python train.py --model="image classifier" --dataset="microscope photos of single blood and bone marrow cells" --crop_scale_min=1 --color_jitter=0.1 --num_classes=2 --norm="batchnorm" --hidden_act="gelu" --init="torch_default" --residual_init="none" --beta1=0.95 --batch_size=256 --weight_decay=0.05
Rows from block 4, named by matrix and row number. Rows with one number belong to one channel. Each number is 128 + 32 x the weight over its row's rms, rounded and kept within 0 to 255. All counts start at 0. Numbers have three digits each. After the name is the row's rms in percent of the matrix's.
# convs0: expand pointwise conv (model.blocks.4.convs.0.weight, 320x80x1x1), inputs 0-79
# convs1: depthwise 5x5 conv (model.blocks.4.convs.1.weight, 320x1x5x5), a 5x5 kernel
# convs2: project pointwise conv (model.blocks.4.convs.2.weight, 80x320x1x1, transposed), outputs 0-79
convs0.204 094:148089166139158124131134110073050103155185147076115169089057126072098087080129088124093122148055133142164110160075137132113149156125200148133080091167147107115140140166124132149151149109135155099137111154136129112088192082136116120136095145
convs1.204 096:184130144175182144131146162123117136162086104122087157109083114135124084061
convs2.204 092:112159066067081070155132082154173176138077097122097124122154100136109164155117161112139149160169120150070113100169082138079122105126068100166136150109113154083094138078160096152125114125155101119153156093117164137124036131104167139088142119
convs0.206 097:170085099155145100108119123185138139177084114106117128142129172128110152193148091073185123131149158130129082077203077100080105158083110129133153084126139135137127155112112097144120085133183113165138104152163122142120127193108133119046115066
convs1.206 099:081140125172165120071134135182143093117157105168071139105092092123147122081
convs2.206 106:078136100119036100136123084157113124100067069105166126123183127210162118162144160138158114157138112137065117041153134108157163125163144122139091132090131136127170182120134114099154130089126128082134118106077110063157131128121133125108089117
convs0.208 098:155138124128175085174107148133089119149157124144112143093098118088174123058183145091143121140133088161147096123101126191129143106136114087125117077130100069156175184201168103165114117139120194126153099157148157144147146172140149081196113171
convs1.208 090:171119082125079111119152170107076124161152137107124113119112199145082099177
convs2.208 099:139119071087090127119082089163135162185118115106085144187101106097105134095109127106144100183174185172127049131066123183108142100140093129136110139137134123115119103099117097154179083113130084154113189143129167071083074130131118120092150138
convs0.209 100:147129134088165137156099121132093111159130125108069174162066098100104054088182132080141101122132099114166120153133109145163124157131110124144052121143118062091146139151115085129129146119171200171208178158130152110113130155090100116177137152
convs1.209 101:186158110154136166088094134160130127097123169100062090092163075120148118129
convs2.209 106:168145100103167144174116163084160183182161110167089207156122161119082100105151110163100066180134172154188127135117118142044096102115109105129136174145138154127104136111125099156156086140109107128134162180100140185116116159129122089087150144
convs0.210 110:187113103116167108127113121131122132191129125110064189130091121083119059108149149101134063170102116123165117134141138121161146187149103114174121098136108066122164148144122131123091163071147136121214108150115147112057145112123103066120119183
convs1.210 107:199153152155073133131100114089196132126152143107137137094120080099091103101
convs2.210 127:174102104104152141130099110117169179137151119132080196147095134077099092093124112121135062185148157175155100152096084137071131165157085145158093128148168141141142101057104105138163107145118079132145164189160169150070129130131098085101127157
convs0.212 110:126102052095120059123105142114170174151099113119137099163124119134099126131157115116155087134158137069157135086126125151128096152117043159170124128042147125117108155160132048107097116114143124152127150092091105190147095085069090114113091106
convs1.212 104:200155131102144167130100136092127124080068109176099088110140170152134138162
convs2.212 106:134125157056103145116123099095140132138087079155119152119186156137077107149131157167107135114176125139067094104119120179110129148144122128101127145096157169111125141133054118147248134154100123094166167075038128161132122140150135152116118112
convs0.213 090:103111107114115115138115081174075100103061093187117111177127154133164107124121160119160195094081141171166073121108161077089154127105153057162113139191110147143153179076135135076148141113152128154085168126152152145123124190142161123142119135
convs1.213 101:081151125097179142122077166129108105183143084101155093087141145098091084126
convs2.213 082:105184123132113188186160058128120139136085196075110104177134151169152113133115142127164181150121101097193089091108115079117145109176124067201128138143101107151139154117170162101097095108104137116115159109142095108151065115128120139138168154
convs0.214 085:151122146112173119141148149114126180181109152104077130163063179103078109106080147158112078127074115146144090161093131067172123127157171152126106186156149152055161104166144136132119184085124154112150081178096110139088160130092099111121134155
convs1.214 090:091113098076091129089101120088107092168144138095143153127049133116120091086
convs2.214 070:130091146110180065132170110123119144089128121109165121111130170102118101159115213086062149117097110116115157124140119070165128136089163109143137129183176130144121122113058113132155175142148088061114053093124108159146153141109167153097076166
convs0.215 105:116089115136146134156106170171172105153116144182069148101094055124175107140141150076128114090177155071128072167155127092109094163144096069142122110147139115120125139123089135149105133129191110228123118133171166138103107151129166108148183135
convs1.215 116:071115103086064090126134128141112122116123101084146120138126078102082073083
convs2.215 132:131135109071103110134094063141117141152081116076116141159136101157134112165122164081156092148176123096113070082116108173148137151201109132140076101077135158100191175150118106148202169076115130110178157129077156101125121131128087110115093134
convs0.216 093:079092164168113145129101144145159119092192088159145070148092126148135181127113129126145065160154081133153103103114092119151113176075136148108185164178136107122110127134098117047134151140084151206103173136129164179144158091119094154163141110
convs1.216 093:080085156135102121081130096131121103151095089177179114093093173172134124089
convs2.216 092:153123128148112112143088135142140067078129144154153122122134149122214088120178157160075121110130150114160170149136138160136150092130159192092070120128193177118123164142104132106133153180069138159099146211142093104174144153188152103144092136
convs0.217 089:160095168082087129124114098158128112135093123080118154171093170139118147139102073041137160174066182150144117122136110087099136189128119160143129113165160168126145148075111157118195139118111157125115125171105141085075188107145126166073143096
convs1.217 102:096073130105142108137142115077146140147121086093081122112037118090150131151
convs2.217 084:146126193136124133097152136117104134147111113083129138097086128084091109069126075152114146157089124228154096132085112164095161138067178136070130157120114099220136105110127134124203129143126086081109133124117135097107144129144080131094096147
convs0.218 110:103179129086111104134255151092132102119110138107168091126124142141105128138108133112068154158109132109121156127155148140103130087143135138145207121121096121130100125129147205164127115152172116083122096123149140039118103087134144161078133110
convs1.218 105:168157096114129137110087112167136174096091159088159145122149076123153087063
convs2.218 094:124122160122166092148124144099117138148124156134079148139097167110136076104115188160094156116057159149175091133067138053155090089115145092140084168197105141106130149149160105170143198160136125118095081124137117157092127182133187093140151139
convs0.220 096:176125102062123144137197156084145121151096121057108110115087129126090139129158137064077128196141142141136166124124093126101046107184139150163166110113087091123083083142139146140104159190114146121124129112146136062092119070119124140148129099
convs1.220 093:126118091107113152153096107182149173093092159149089090092110093079097083143
convs2.220 088:133096151133130109158129127149141147142108142157069125135142145128186099146151191170081147119076136101128132197052135149112110076088104074141074145137134176083059139108113091191129137154100132099130126143146159140115122202093172097076100144
convs0.221 090:150138144135164100092155182119112122126144130125129102119135091122113138157202101164139148132136089103101102120156091148104062084095098121090117168114156146159151129143120102157088104101111148123165068090153106220168097238083116107089123103
convs1.221 099:158145145139074167150144098118058088128133175077124112077141165163107113111
convs2.221 080:077146088138083089153140069171080119107084097091144111108141156152109143129074066122141132166158138137109110062117145145199133101122142114104118165117090133145182131075155113101167166123144166075101130104092120050102121107139159159091088080
convs0.222 097:139090122129171150183109142105090111153139137126104129152114062139095161153133164075128154131108127026054069160160136150146105104192082129127169090128144111170132160164070126170092089156197105175108133101116134121137120117129088124108134137
convs1.222 108:081155142099103175181089099094127086105171141156088147132091103132096168154
convs2.222 095:134188138093098116131138109092133137128078157110125137095119178094101154157062117126098160145132148154131172115118139111113128152150173185126128089148078154109101125119169147124199179164126116113147143119064094168126134045201180204125138149
convs0.223 110:080145089138097115151175104124175103099145115140137109124106067211080098119119145113155197119174106173127085113124159077115124083111135037112129191134080177138156159160149122119163135179160162169113163113128150144169102149127133132153105140
convs1.223 105:191153146163137165111126129153099103095089143141131107119153211179110162150
convs2.223 142:109140123139075092098112136205135110138164107171146125130102137146116156135137094129098070143111153180120157079087184169120173112137152185040120173110151127086118110143093102076154159130079115121114126151103081099130175124175139164130053111
convs0.224 104:117027122099139103106114153147131139131157118116125135155091146125073155126138129096161132156173093184199131097067074108126102110115137108141159185146147137141138132142157073081133115101087174171102156098112153153105160129062081160186088149
convs1.224 107:086134096084088138122157090133119151170151110167145146120089156185174114070
convs2.224 096:102082130148153144107117133105095086073149110155155116130121184075143076122144140125057111130083166143151187133096163157143113153157141196100036132124211122157160134151109099102122145186117125103096134165134083099142192124123134147148139102
convs0.225 097:144131115118175132155128095109074157137118194045130129161070132111103074083111114095119110114061142184178083162109112075140170130118151104138107166116069117125149127136147118140139123092163164144148123176144178085067135178087099123156101147
convs1.225 097:122101139151137125107159153194135127082095133158138088102163105061085074137
convs2.225 082:127126102085166103209117078093127151185144048159112155154137105139052136136142159129120142106128158120157136158134116142090106137132124126182137185098166159152181164145129096157181178152083119120078184102110127150171098162123104131073134093
convs0.226 099:148123139100189143120112125106088135125191156146096189083076132047154108109164109157145120141137088168143139168132130174123167143144171124151059132141089078136171133126099111130144122045108108111195121135160164128089131124128093117178131193
convs1.226 102:059065154132170070116148136146148124103087100173154107107122127126163113166
convs2.226 099:157126072119124143173112106066154167190140130138074157130116152103105111079169163113129169216139176152133116115103102116049118155144115104130116131107108164126147130110114079176163054148123131087107167134094175122087091128154073124123134172
convs0.227 105:104141088160158136162069095216112146101102166158092149113092097143179135159104118117178141148133126118136105097140125158110138159075118121128052082127109134133199142164136091168116140059147193114180138149147156138132129184159178095154109127
convs1.227 102:132108123119099151111190176172146065079110134126077108088129149152129159088
convs2.227 092:093077115099128124123075114107115144143163080142105145131087137086079184111126107089147111181137177133103149124082140186179065127172134177126124134183150104105141066125140126153193132119074062174128133103100142120122136166136072122113182103
convs0.228 098:111107098126141096174105171087132152158111095142127125136077113126147149077169142048183105177133143148122145122088093138107077160165092117195141121126098049191164171177153114124112152106135107128129116121085121148094112159127068132170063120
convs1.228 103:123154081120113079117101121103178157115143183142099131156145087107078149060
convs2.228 094:132109086133135096165126111153115124126119078119146103205126132126112115138123113147140113131124131186157097096113101147117221148071095108152117163100161102143174155094155099122126106111226118133063164131163172158141128159101137131114093027
convs0.229 099:162127126075109153098142112108120155166086141055115124178125125108103104168055140132096128109155129145128076163156138092159083160128145119167176171080140138049081102147164150142088203145127145170108132142121134107067157068110151141097151151
convs1.229 097:126180179144127091142150163172085107127114087163102125093077159101078127101
convs2.229 101:152133126128177133143095156148130183131175080156085169145074155132108067101087090180122087139085171179164148176152180104114105208121108105120112180107181144096150143083121107125136137096127071136133127173137117168116143175144139113124098179
convs0.230 103:173159123151203109169141137121069145165168136121111182114139117097135082073134115162130102157103115134158179140070137128168129087193133140141134112104104075156173148123194144124125164105077075084145069151107105139093115106143119092106069163
convs1.230 100:060080135062115121151144108126118149105112122101096128161174190152158162137
convs2.230 104:134122092069126128174093073149079163140082090082092166184105139115093113109162118092168152155110135134120092149142081127134153180138114110166109143090136123191167184093111075135170115103129087066110175148122134078085099115121091138071111143
convs0.232 102:141130147161166141159146102116052137116185160148118156096107102086157100053156164143115154119076129147103114183076131142112215102133146133111081109182056135140143141142137150193165149134172178117144116136136174133138136100121157100154118183
convs1.232 094:161101162130093127168150097067143188153084068171135125084111136141140132131
convs2.232 121:142150092091117090171120098154181177135072069144102136144146106120109101134148189140145101128147123107100086133163061114045138153121053115181154137092139140143142185117139125154115112150122057119086113113117160140109087134108134128058068127
convs0.233 096:135085160153134151164116119146105040103098093180138132099132090122209089092180184154132108086090147174094112152152120113130166175077124113098089094153185088122117182114140134085073126132108089115132127123191131125136125127159126095126173107
convs1.233 088:101103174222101098087154144123121111129106129083082116115155105094133152102
convs2.233 081:115141201116127163113095123129170149186145118138107125110148117111124091140131161129124087095139135137082096168133112108101174219127122142156061081180184105177125166132074120097165170115080096145093078111123117140106189126120179162091093134
convs0.234 103:112117118097144111163131111119123161115075109083175097203093152115065159108182148077156197129074082150141161109127058151088125108142127142138115105148132146140166150150144138111182125123158163067104190085100102103130123157077075144107110114
convs1.234 105:077083118097107121125100099095092119130113102077110100086094064102117123074
convs2.234 125:172120084091140128171113088110145175158114152111079158156142147135109115135091117166139107147144129116163100126119111179101127077137081081149111151090099181084114152086171103172139126158112150123179216148088192146126064142089131075078119160
convs0.235 104:101084087198120075117095132180105074143158135136165113084109085118192135086147127093143150118124170166110101112123121197088185115121072116103136059123101104157166116143157130156150057117127110152096116111134143073164101168136136092134111089
convs1.235 098:090159192134154131102159162146114108074108103117121121087084082098084117088
convs2.235 103:102130129128098190122104124144171146154151118138106148173135153112103158185088116049136097152141152087108125138110090186132137213179113155106103079122149146091110098154085109142173151147038117162134118139132152120067163098143128143186101165
convs0.236 096:173154171118142145064152163153161126138120160091118143093130167082119130164083048121092102135160133175169124150108119147103067127127145145118135186100101123111151074056138143100169161092075108107143062151127184126067141127136127141146081154
convs1.236 099:119094165111138169076106106148160100142094111096156181140084078076157115149
convs2.236 087:112083102163110141178107125175108172121135131149092152150096113153162130103114097143153142173121145206175078121127140115160136079129098085109127191134100082139143111126212113119104123072195107131135168144128163115119074164077115064111178132
convs0.237 112:167157178105164170156159123047070121148168151122090151112117141111108081066168131161096125170049109122151106225060120124111166129135182105137137127171093096124112158125117153159151147169125132110143101154151138130102156123144131102135105172
convs1.237 096:089131113084083097120147129122070139133180166116098137152193067105130151128
convs2.237 150:113130051089099107165091121184173139181095120096102125187138094151145145166140195096173126107179136142092063076183110102117174150163076121169111131100131100102156142120151104119106139106124092166094141087132170101118081118139088125137148089
convs0.238 099:165123105082125159154108126072151160172115116079095149158118089118106077134194210108136120134157107108156112160134060107143126191139130089182109137114105104068184168173155115094146167081143160159166142101137144158115131094109126098172117162
convs1.238 095:088114065112070119102109108098069110079094142104162158124108105108134098091
convs2.238 087:083064175154111141108138094121044092050134102141173088104125117171149133157140159142093165107099114085099155086149135097188120121099159107103131153122135114171143165150115115096116113106185153120123092115130044072172175137135125139175108120
convs0.239 108:125111128102173128166105131134086118135150138095114155127044114115127090049154174118132138105093097100106111148045143122157158106136141125119085115157122094095175127219167137149160176168175190162145134136136136108120161084139113118187113173
convs1.239 096:159154113085164111160110130141084140154163150091128120145159075059083143172
convs2.239 099:117130073103126116160093085134128134167144135107122168201094162102129142120140156102100130146145185178150104123067108164110164105137144137117052138166121170115146140143141035150193124150055122132132153147138153121079115173110061083149140145
convs0.240 113:151135120113156085154167111121090134090111137048167091155125203122110136095138106123131189141119133178148158118092154115114103033110150125107172120124111117219090122152145108128125085178128166072087162124124116095160081142105138157089111103
convs1.240 106:167157128124182169146122124193183152107128170163123113124158134099140193152
convs2.240 112:092070117140093168134108099165091112106121076098188100137157105167074148114109093091133119170119134100113123057120087123152121147173146157128125144114135128131172137103129109076135119151199211110150162132112084090129151065198089152161147102
convs0.241 091:108159110194102157115157130109137093110152145131104150075132131118160133120136128161108133098103193134042138120137163139060122115142107147107144084116106176121101075157092191174175125184112102075108111122114159098095107112208180155105163105
convs1.241 115:095122080072049095134092086081117114157115126163168152106120103127122147118
convs2.241 071:133081138077158174162106051064077142135140129146103169143098158082094132123111149187148107135088096119131089100123148152192071064104143138119151180148102135148166148153110118147183125148138082050165140103103124124127144112110094123074147127
convs0.242 101:163166106105194109109134123095092148131136127084130166110121191077148134066143103151115113187095167145143170152080158139135105141143107150103152091085134095160127118093180120134140123142052106072148055179103154096063140131133134090084103145
convs1.242 099:070108094107079084095119111134141118157084080092168121132123079128083099101
convs2.242 138:095109162164093114111173155147109094081142128209168097095153105154148148124147158184111175096079111154100170126143175139162172091074183129083145141131140127124098141180085166088144156103138116156104101124164094126168161100150183160136071099
convs0.243 100:170134127127134171105096128140121128142109133167062137120143087088169064126098098113148079083160132091115102151186134130136144169113121130152103076165124096075111126072087119134083108101192147187220084144125122133104131128149166099142170182
convs1.243 105:117142165125070113095132157067126162118156087179136105116070156152134119076
convs2.243 092:157108180146136130103193123128110122104123132120091127085095145076102110070071099124094114164066153199144114173073121104103166123102114162143144135170143105184091095132085160127126124135140083157092136180187149082091121123165145140058124151
convs0.244 103:114115086187044106110117127185116143126124114139117097083148125143209174103120091137164124121120148197117109107156147133113148115097085139074123126082133152135174114096130141106169109054068096096124097100096181094146114173124102133088132076
convs1.244 088:115154144154130091093139156155094111087100163108096134129180079079090148189
convs2.244 097:125092124085126146199076078108133168155108150113096155188063168135102115168125145086157093152103068119180125158093142101144123115190117094151094140134113141149158170198139114143145160120062114110136156114098145108082145113071122074139136168
convs0.245 083:130095109130072141081179193137165120110093106068123136083141160089088186148173084108098117150166178119103133127154083158045136158113087162116169088111141128129106107100120178168171134120118111077105122149151163099119150074156102162114142098
convs1.245 106:090090075066070150102156102089149135147149142105086144136104120098162134087
convs2.245 075:136083140118128098135128133153104100096137122153138149102109080075156133069158055154096142170074203138113123134137088222132143109105099162105089109184173146092095105121179088156117114133177190108177145124116116173144121144143111104114121091
convs0.246 105:118102057167139122115119177119192112196112126108136120103132082135128181098215135095102118131171149062101134135166082170072128108158043163136170095138113101101121125148133153177111100179151145146104081113125149146116096097146139125119108113
convs1.246 103:139136083076131101107132131159099074157179143116108158185122068136098086129
convs2.246 115:122169133148129043156129154142138099163142113168159136159097126105092158131188137134070120159065166059115160186094107117096125119133121157095130079154140181086057166186096127149132162182121120133110111132147088176145149155117149096099091120
convs0.247 111:109071132094137090160138113114103128122114077077162096196090147121074156113168121037146155142082139137151151106093041148096125119121103103140148098149172097150175161143182096156154113132108134099118139106109099111141112139096054129137070104
convs1.247 105:076092108101090094115122116106112132125104089090117121116076069092105082075
convs2.247 146:181130091078128121156114126093167166160123136101086158156135112127149112137137139099163108119197116127152076119155112173084109099149058079182120139107097161097108113092153118184137105148131137153186197119084185126124056154089101092110161150
convs0.248 102:195131148088130163073138120109175133145100112071132180120111133066080101185121106085087084131165111093122113154147100122159040194143139131172132142154164132082126098113100115121109162149145121130104150140156108101069168081141160131168165161
convs1.248 097:162111114144143170131096111151097095144182211110116147103086123120119094071
convs2.248 108:154097138151172133167071152120140174142184127163108181166082148127157102113157143116128077127106147103152170221086094144142083138117113101147092114131133112168131163144070122165128132120092104157108103166134153194085153148103098106132118220
convs0.249 102:150133095088119122145167142107137159155112140097100132163189153100113108174114163166073125149098159106145157150172125124099127148161148140194134081082136143111093114090146127132107137121100085051124101142136100063086100051132162152040083106
convs1.249 102:077110085074123106123113096099080111138102075093150131139130065148149172102
convs2.249 109:114137142129080096105134157160116093103146058174147117087141147137113142140147066175078147128072182183098110097133147186118126068071125161060135175152160146113104116082143102127158130127128095097120146114120111122170099170130140129068073074
convs0.250 090:137093086214118129150125113124128099112163141140149131057100089138171160066150101098118172105130200107043113131133147192096149102124074111127144094134145161160138117099076098191173111152154118123111151116143155080146094143168104146150145105
convs1.250 098:076119100146112174177112121092100086098090106128161158126086102079106146175
convs2.250 075:135066147119165157122158087084106139081105148120103160105128119109159065120097125171128164102118151141142081141088136146092149083076124108138145188152106133227153150094172096157123068141133125043121155126112126159114098152069087156129151115
convs0.251 082:146152110116091136089190168084139130128158150105111116118134172142088144124147060127088104207121163146154160111162133163076102131133139201113194132085070167130120062119136125146135122133107139059141116128140165043129096139156118129104083123
convs1.251 098:079132133131108095141145135148103100130130128089065071079141125074068094109
convs2.251 063:139132164137122158125138123137099155136149109179125154118157116143094140145082107140111085155101140126115178194114122255115121151145107158078117118104152156052126166151097147127166178142075127136127153139095140178115118064154193162119134177
convs0.252 101:121097138150084069089125186131160082102129140105114121053132155130171154085154111136101154112155153179111107088123156153073110083097123127079149104100100114170157081094148095154130095110052113078109083106175190100127094145148146160128143092
convs1.252 106:150154156129153106153132150148081102132117108095084085098082066093109081082
convs2.252 099:125137143085093152147118088093119154160110139097063146137219128123138099180122127076161126136183139062108133129091104180140129183184110109174065082091103136135124162135091140152149139156084121152112142151079166096073133113159126167140123178
convs0.255 105:164096107172153120082094107133188160184121163105106134135153173085107135211121060095157141099173172104126110093186110126084122138097063100119153111108147155130164131093088039105103099134121117151146107121128105176128130172118138119094148104
convs1.255 094:169135084101171123118107078182077117102106149111102155107175162109103171151
convs2.255 121:117170115036082063155070075106124134173080073116133122198119135170118121176120145123135141108126121131095107062105126114099139127143117090116099182090150163126135156086105081107167117132114133094141182093083112149143135197094116132136124096
convs0.256 105:116091111172113179055133148163191115142148161139135148069140101101123136109166125120074140098144162141072143121165087171097133133125136185122114086160115142125113051148086166149201123144120136123115117137131155105132198082203126165168129114
convs1.256 114:126055112152164074140110126126078155151131083080165105099116146138109124183
convs2.256 103:126099121127150154144176172076125130137123118125132130128111170132068094148129120156087110116063120205155122146139154120107110154094134128113160222112146151170160174152153098144140137141088078051087099103139097145101136130065098194067132133
convs0.257 097:112102114146120116098087155156167105141105103134130122133113083096145168093159140076159148090179157136140071125142035128094152161095085086150132074156147125128150102134083073122145123171110153168061088125190165136127171129156124164170172083
convs1.257 100:168129059084127147113137120139113155096167154153119182142130092089106127056
convs2.257 082:127164111099093034148077166152116113169170076174120119142112139133105125143156126119103098128093117140141120096129110136093135082112093186089104139086184149110120168159100127136167087133164141122191133115128091161177189199106148108126067088
convs0.258 102:174119094172112082075103163189133116130114155121123130073171161102219156141116085144136114125148160165139137101113129182123134106041073176089116118074130129136144106112141105145130102086055143096153076150096142134150104164143145136089103119
convs1.258 097:116114138101150091120106113101114100120080089123134121111147163141198177211
convs2.258 105:158120100097145135202073089103118168154078141126077171172087118122136092128158145152173106126110114148182089149113140096133100130169091074166070180105158104137168169098160101145112132089099089103147169147098153133108090157078107071089122144
convs0.259 091:142101130106128122087138184068158125131107137098135148118157157107089156181141128091092117137119165061116177162157100133094072136151106147133203056138159109178137076093101127143136127146115057097122087123171101115102109096187179153078130122
convs1.259 090:127145116065135103092075137146095107067100143105111124138178178171111089113
convs2.259 082:093166142141136115155119122130118157154120118111138113164130148172069158127148125197130171153045143093126109109055113097134091032103146138032169181128100138145100163148110116119148146176095136096149138130113113143152130132095143088116069097
convs0.260 108:159090091056163074126142113138158155154082158084103098139103131140060134154121125106146125122154124166166101106172143027119085125080108043151159120116149104135088164116119067154078142145122173135152138138125130132104086181096148127106131114
convs1.260 100:084121138155168108099161146190114123118089159141144098138142105082083107200
convs2.260 108:112173146070095090125098105140125116148099059182125126166171067192113116127160142209117108114090128127092071099104110134088178108129110084118110167097150180085130156096096119091150127142176135113167165141092125186149134158169147133131111092
convs0.261 079:143149174080147128083145167084163104110104123108135158119170173074094129127195154115073106132105143093158145142143136123111078149138141124173176103136184094134084139143140141162078156182121060070090096125154067112083116136154186122088116124
convs1.261 094:102079126147136088125089130131095109059142094112139063075152168135151162132
convs2.261 054:130177126115126095153123135102123160119148078138186128128142161113154123154129114124120149141081183104119162145138135132143134045047143135072120182129122109154160130108129110145168145145105117034133098111129115203102127216133133125051126086
convs0.262 102:111075157103108147133162126108074104134180176119155153123083138083137101107133089060115123167090115223138148168066120104112143133068160148080107125161116134119149125141147142156174113111154193127164133161114152132123194182099107134172128166
convs1.262 093:182149151131193129129098145171152112097083122155091097135142164167110178168
convs2.262 097:149130135137160082103166145109122116098157108168113156097109176091094105102140110131060166144096175125136164147120110131092073121088131122094163157184134201168103146098111079152099069205128128078071128169181122147114135145153171144098100157
convs0.263 108:098135122151176128146122099134087149109160116085162118186093177127107140108125190119132129112066080113113178125076115104157091060156145116097129167134105108175185121192153122108194149104105127084107154107117103155150154138086067102178082148
convs1.263 108:083084176162141163119103118125172142075071141095123145138162112109075123167
convs2.263 132:107065144147136126174177091133058096121122155114137098142123116113072149077153110125132166171055124094155134133050072111129175125117149111155143137148115093188169172147156123137124097153192145113073093178164107081119137102177117134114111133
convs0.264 108:163166110118178112180117109078076127141166148128114186130124131090124109042175132136148111139108123140147182152071156157138144098231153145154108105110092089146174158137176081137149158100089078116135125131131128114132109098149122089165095179
convs1.264 103:062085139163152103145116100141117119119093177069096148160149170129183124110
convs2.264 127:131126075118140145160099071147091173151101135091093165162092119126100102117134113093156123166143134099133073158115053133111124148147080087185089135090127123189186160086162085158159110121119137065126142148136182097073108137111068116087106157
convs0.265 111:163147057068167086150147136133116157141102085104106144192148149125113104135166151081153125124115095115199149111109113152139137111159127110192128115065146082125139200162202124131067151105144152111160138132117110162149095140076100083131072121
convs1.265 101:170154138135141159090128117150134132100095123106125114116134214181193158170
convs2.265 119:125118110082117123151078086118124150137127120165121159180136143128064115138108101132120069171136136102128134131068137188144134147197111152116069146129158153073146137128109086143222150164122147108185183152026123150116141126162136122124117156
convs0.266 101:136115133075118130139196194116173118104103133048155088149119139140099149168189119090090141145172107127157154065151090130139072101114121122104178105112155051157137101154125099133115109117144199114148131113171131142137071156103104171173152111
convs1.266 110:119082098106081117161161152100114153172106131121134106109072099087073076103
convs2.266 109:144145124083175116097152130048162124114122187074083145122155187082118063171105122071058128115146118097173116146119139125125088177145137128139115123164101175130067089075156125163123082158121144094149159117115147134106113135084145144162177157
convs0.268 106:133161114163154177131141097126152172110147162130109124133074091153132110098084155190130162120149089146082075129121140100089076059104145092112128175128054185106128113176127170188150161152108154093132124094077174183144099127135174144129112145
convs1.268 106:159158118140213164134109077134132093084090127131117082128125165177146145153
convs2.268 116:109155128165118126078101184187173110163199131129149134165084114110145145108131104092129101165150162214134139109140180130125159159151133157070118146123127077095097100156101122080133170093095123187097101137165121118125171112180149123180071104
convs0.269 095:145102197096108127119095164083196128121166124125102124151133165141082152164144144099118124146106086147135102108096095104162053205120142111147147137146143106118088146097076117047085132119093085200128132152130092176107180087117122167124137107
convs1.269 096:119073090077108174177125073080108141137084079162138124139133121118115092117
convs2.269 085:105149084115182110113097125098130088128134148102131123182145204112126091177123133100068141121113134128176130126064123160160154094173130189137095133187204160062106078177143164117139115141143177125175140116138135161141148160074113134171151123
convs0.270 094:151155163103183140152146115106059089105189129155129154103063129098111092132152164125113150181069086130157120168110132176114164179142131154124067110162132093134168169179119087150093138125114173140185140141154129150104145120103106082197108168
convs1.270 098:086081102174121105175142147087195114137074131158118159091115104134166131103
convs2.270 093:146101035125132106165063117134179165155130095130113139159104097082145148120131150109171100152137161160123067102133101125105132149135054120172127134114154114081099111070134077114114090125135072158125184105130165144113054094121115099081178119
convs0.271 105:166101078075135096111149192122164154164123105113099109145110165134095147158181136123130091156156102059139117120151097188156061129191103185156135090069194114113117108183117122134153147163139155165119160108098099144122120056146141150107115118
convs1.271 108:139111085102052171146109106132141138091103109116168088094082131144064116118
convs2.271 090:128095178129151128123121091128085059110103158134147103109132157110142087088179155171093169073095108079119109137065070114142146088113177124130071144205166172175148139155081123130170125170129152103127081146179088150121169094121124152135131126
convs0.272 096:146182121124118146162143129116125143146144127138127130113174091155167114114120174140088112097097165078073138125147125161052137073190097157126158050083118131100108118130157155186153141148098066077146088122117139080116111058172171146089109147
convs1.272 104:069078091075061107145139110151101132140142097124167158132137093109120140075
convs2.272 095:124121126142153127160150090105107128136147110224095180121144140131070121127117122203087117117074164108156148169108143180090120091090150135135141156157171170138145163100130130162180149172083068085097117155132106163138121139121184113052105162
convs0.273 091:108092107150123096135111135079122084071122059126157105117109090089170133094204133071114139114111119125102132140107124126130136138152094085152168125177184075215151168117105108114085058111154101159115116109153070127146138119088085155170150142
convs1.273 098:084100098099087075082111110133157167162113058133168137138091147140146141093
convs2.273 089:188115137141129100146121144094107098107098147113155115073116097114230070128174178157109165085183133126123149131152149135111091046096133116126107134132131154168133114100105106148156104149136159128146114162130112102179124188193113043137144094
convs0.274 107:135126160096114153107136150087102121149179153119101186139105112045083076108143084097099133145148115153133103203111128126125125188124116164128113103144079094094137115179133150146151156120157192125174102221160129107087154142135132126169116195
convs1.274 093:167155124191140152110085111136142130087136149137086121134138206129162147193
convs2.274 085:146128092120146094153131158130146166112193093172096191149088175074103088107106124131064127162105167162169167144109129116121099120109117118124110144189149177143090131122112078152103101198130133125066149194194131149081126160132155115130137175
convs0.275 105:145078099111110099075099162165137096148086151100120115119096138073151141107203141119112113080147158172123095080184108157030139157126089141145111065145128115104142145094109145156152085151113078062112094107191150124106139126151135167108107118
convs1.275 100:094131125130079102091125162135105071173186170102108135154092093087139135088
convs2.275 105:125154177152100110162137125139120113118155130170149142098147102119099169123188114129098134114093158050058134167116084197051169109143099137122127049162143153097091141167109118201166134167115168107158113147112135173109118174148133106094118140
convs0.277 101:166128101108163110149099125095097106184117115117076161124149101129120119114170133131131078183143087073149138109141141079157108166166118104177100058072148085109118155154150107177040156116152155152203126124124136101117120089111160081088172118
convs1.277 094:130123076109134152112110091155130129170155131114087096093076175163086169183
convs2.277 096:142161087142103155164059142141197179193168091148079162147139142162141133112094114156149122140153138184123099103145200195125104066149114102073131155125099125119103104136147148126163119093089161159170158121082169096138091172119108085131137141
convs0.278 073:119104131140131132117089168129151056162122064184152100143125112113125121117167160139115119068138136121061132102176113152081120154129070094099176146172175083163110098112058101123130096128151047156116146094190099108148169163118114151150144152
convs1.278 095:165093071091101132159156106102121110084155054119114110170103123152164111158
convs2.278 059:207116134146136128098120169109137118136129183121109126121124087113206122128096055174144090106113184159178171119156177126154159094076137166107164194087119159101145080115175152137121167106156103160119176169134098150114147085163085126122141134
convs0.279 101:105128105132144169115083106172122119142122114203084151072118053115140114155127101108153089107158090145110085143171125128124157203089086116132096099150117096108160157107102131167080084106180145209199121140139132126114111185114161116123141165
convs1.279 096:096078115105078110115117104092168111139132090167151181179136144098182160116
convs2.279 101:157093139159173141146135103142091126089152157116127158111093151065162102066148130145084144137086166097142136181097078101138100154098141103121105111150134153169098152073096097130092097192138181094099117199200131150118118075160139102121098179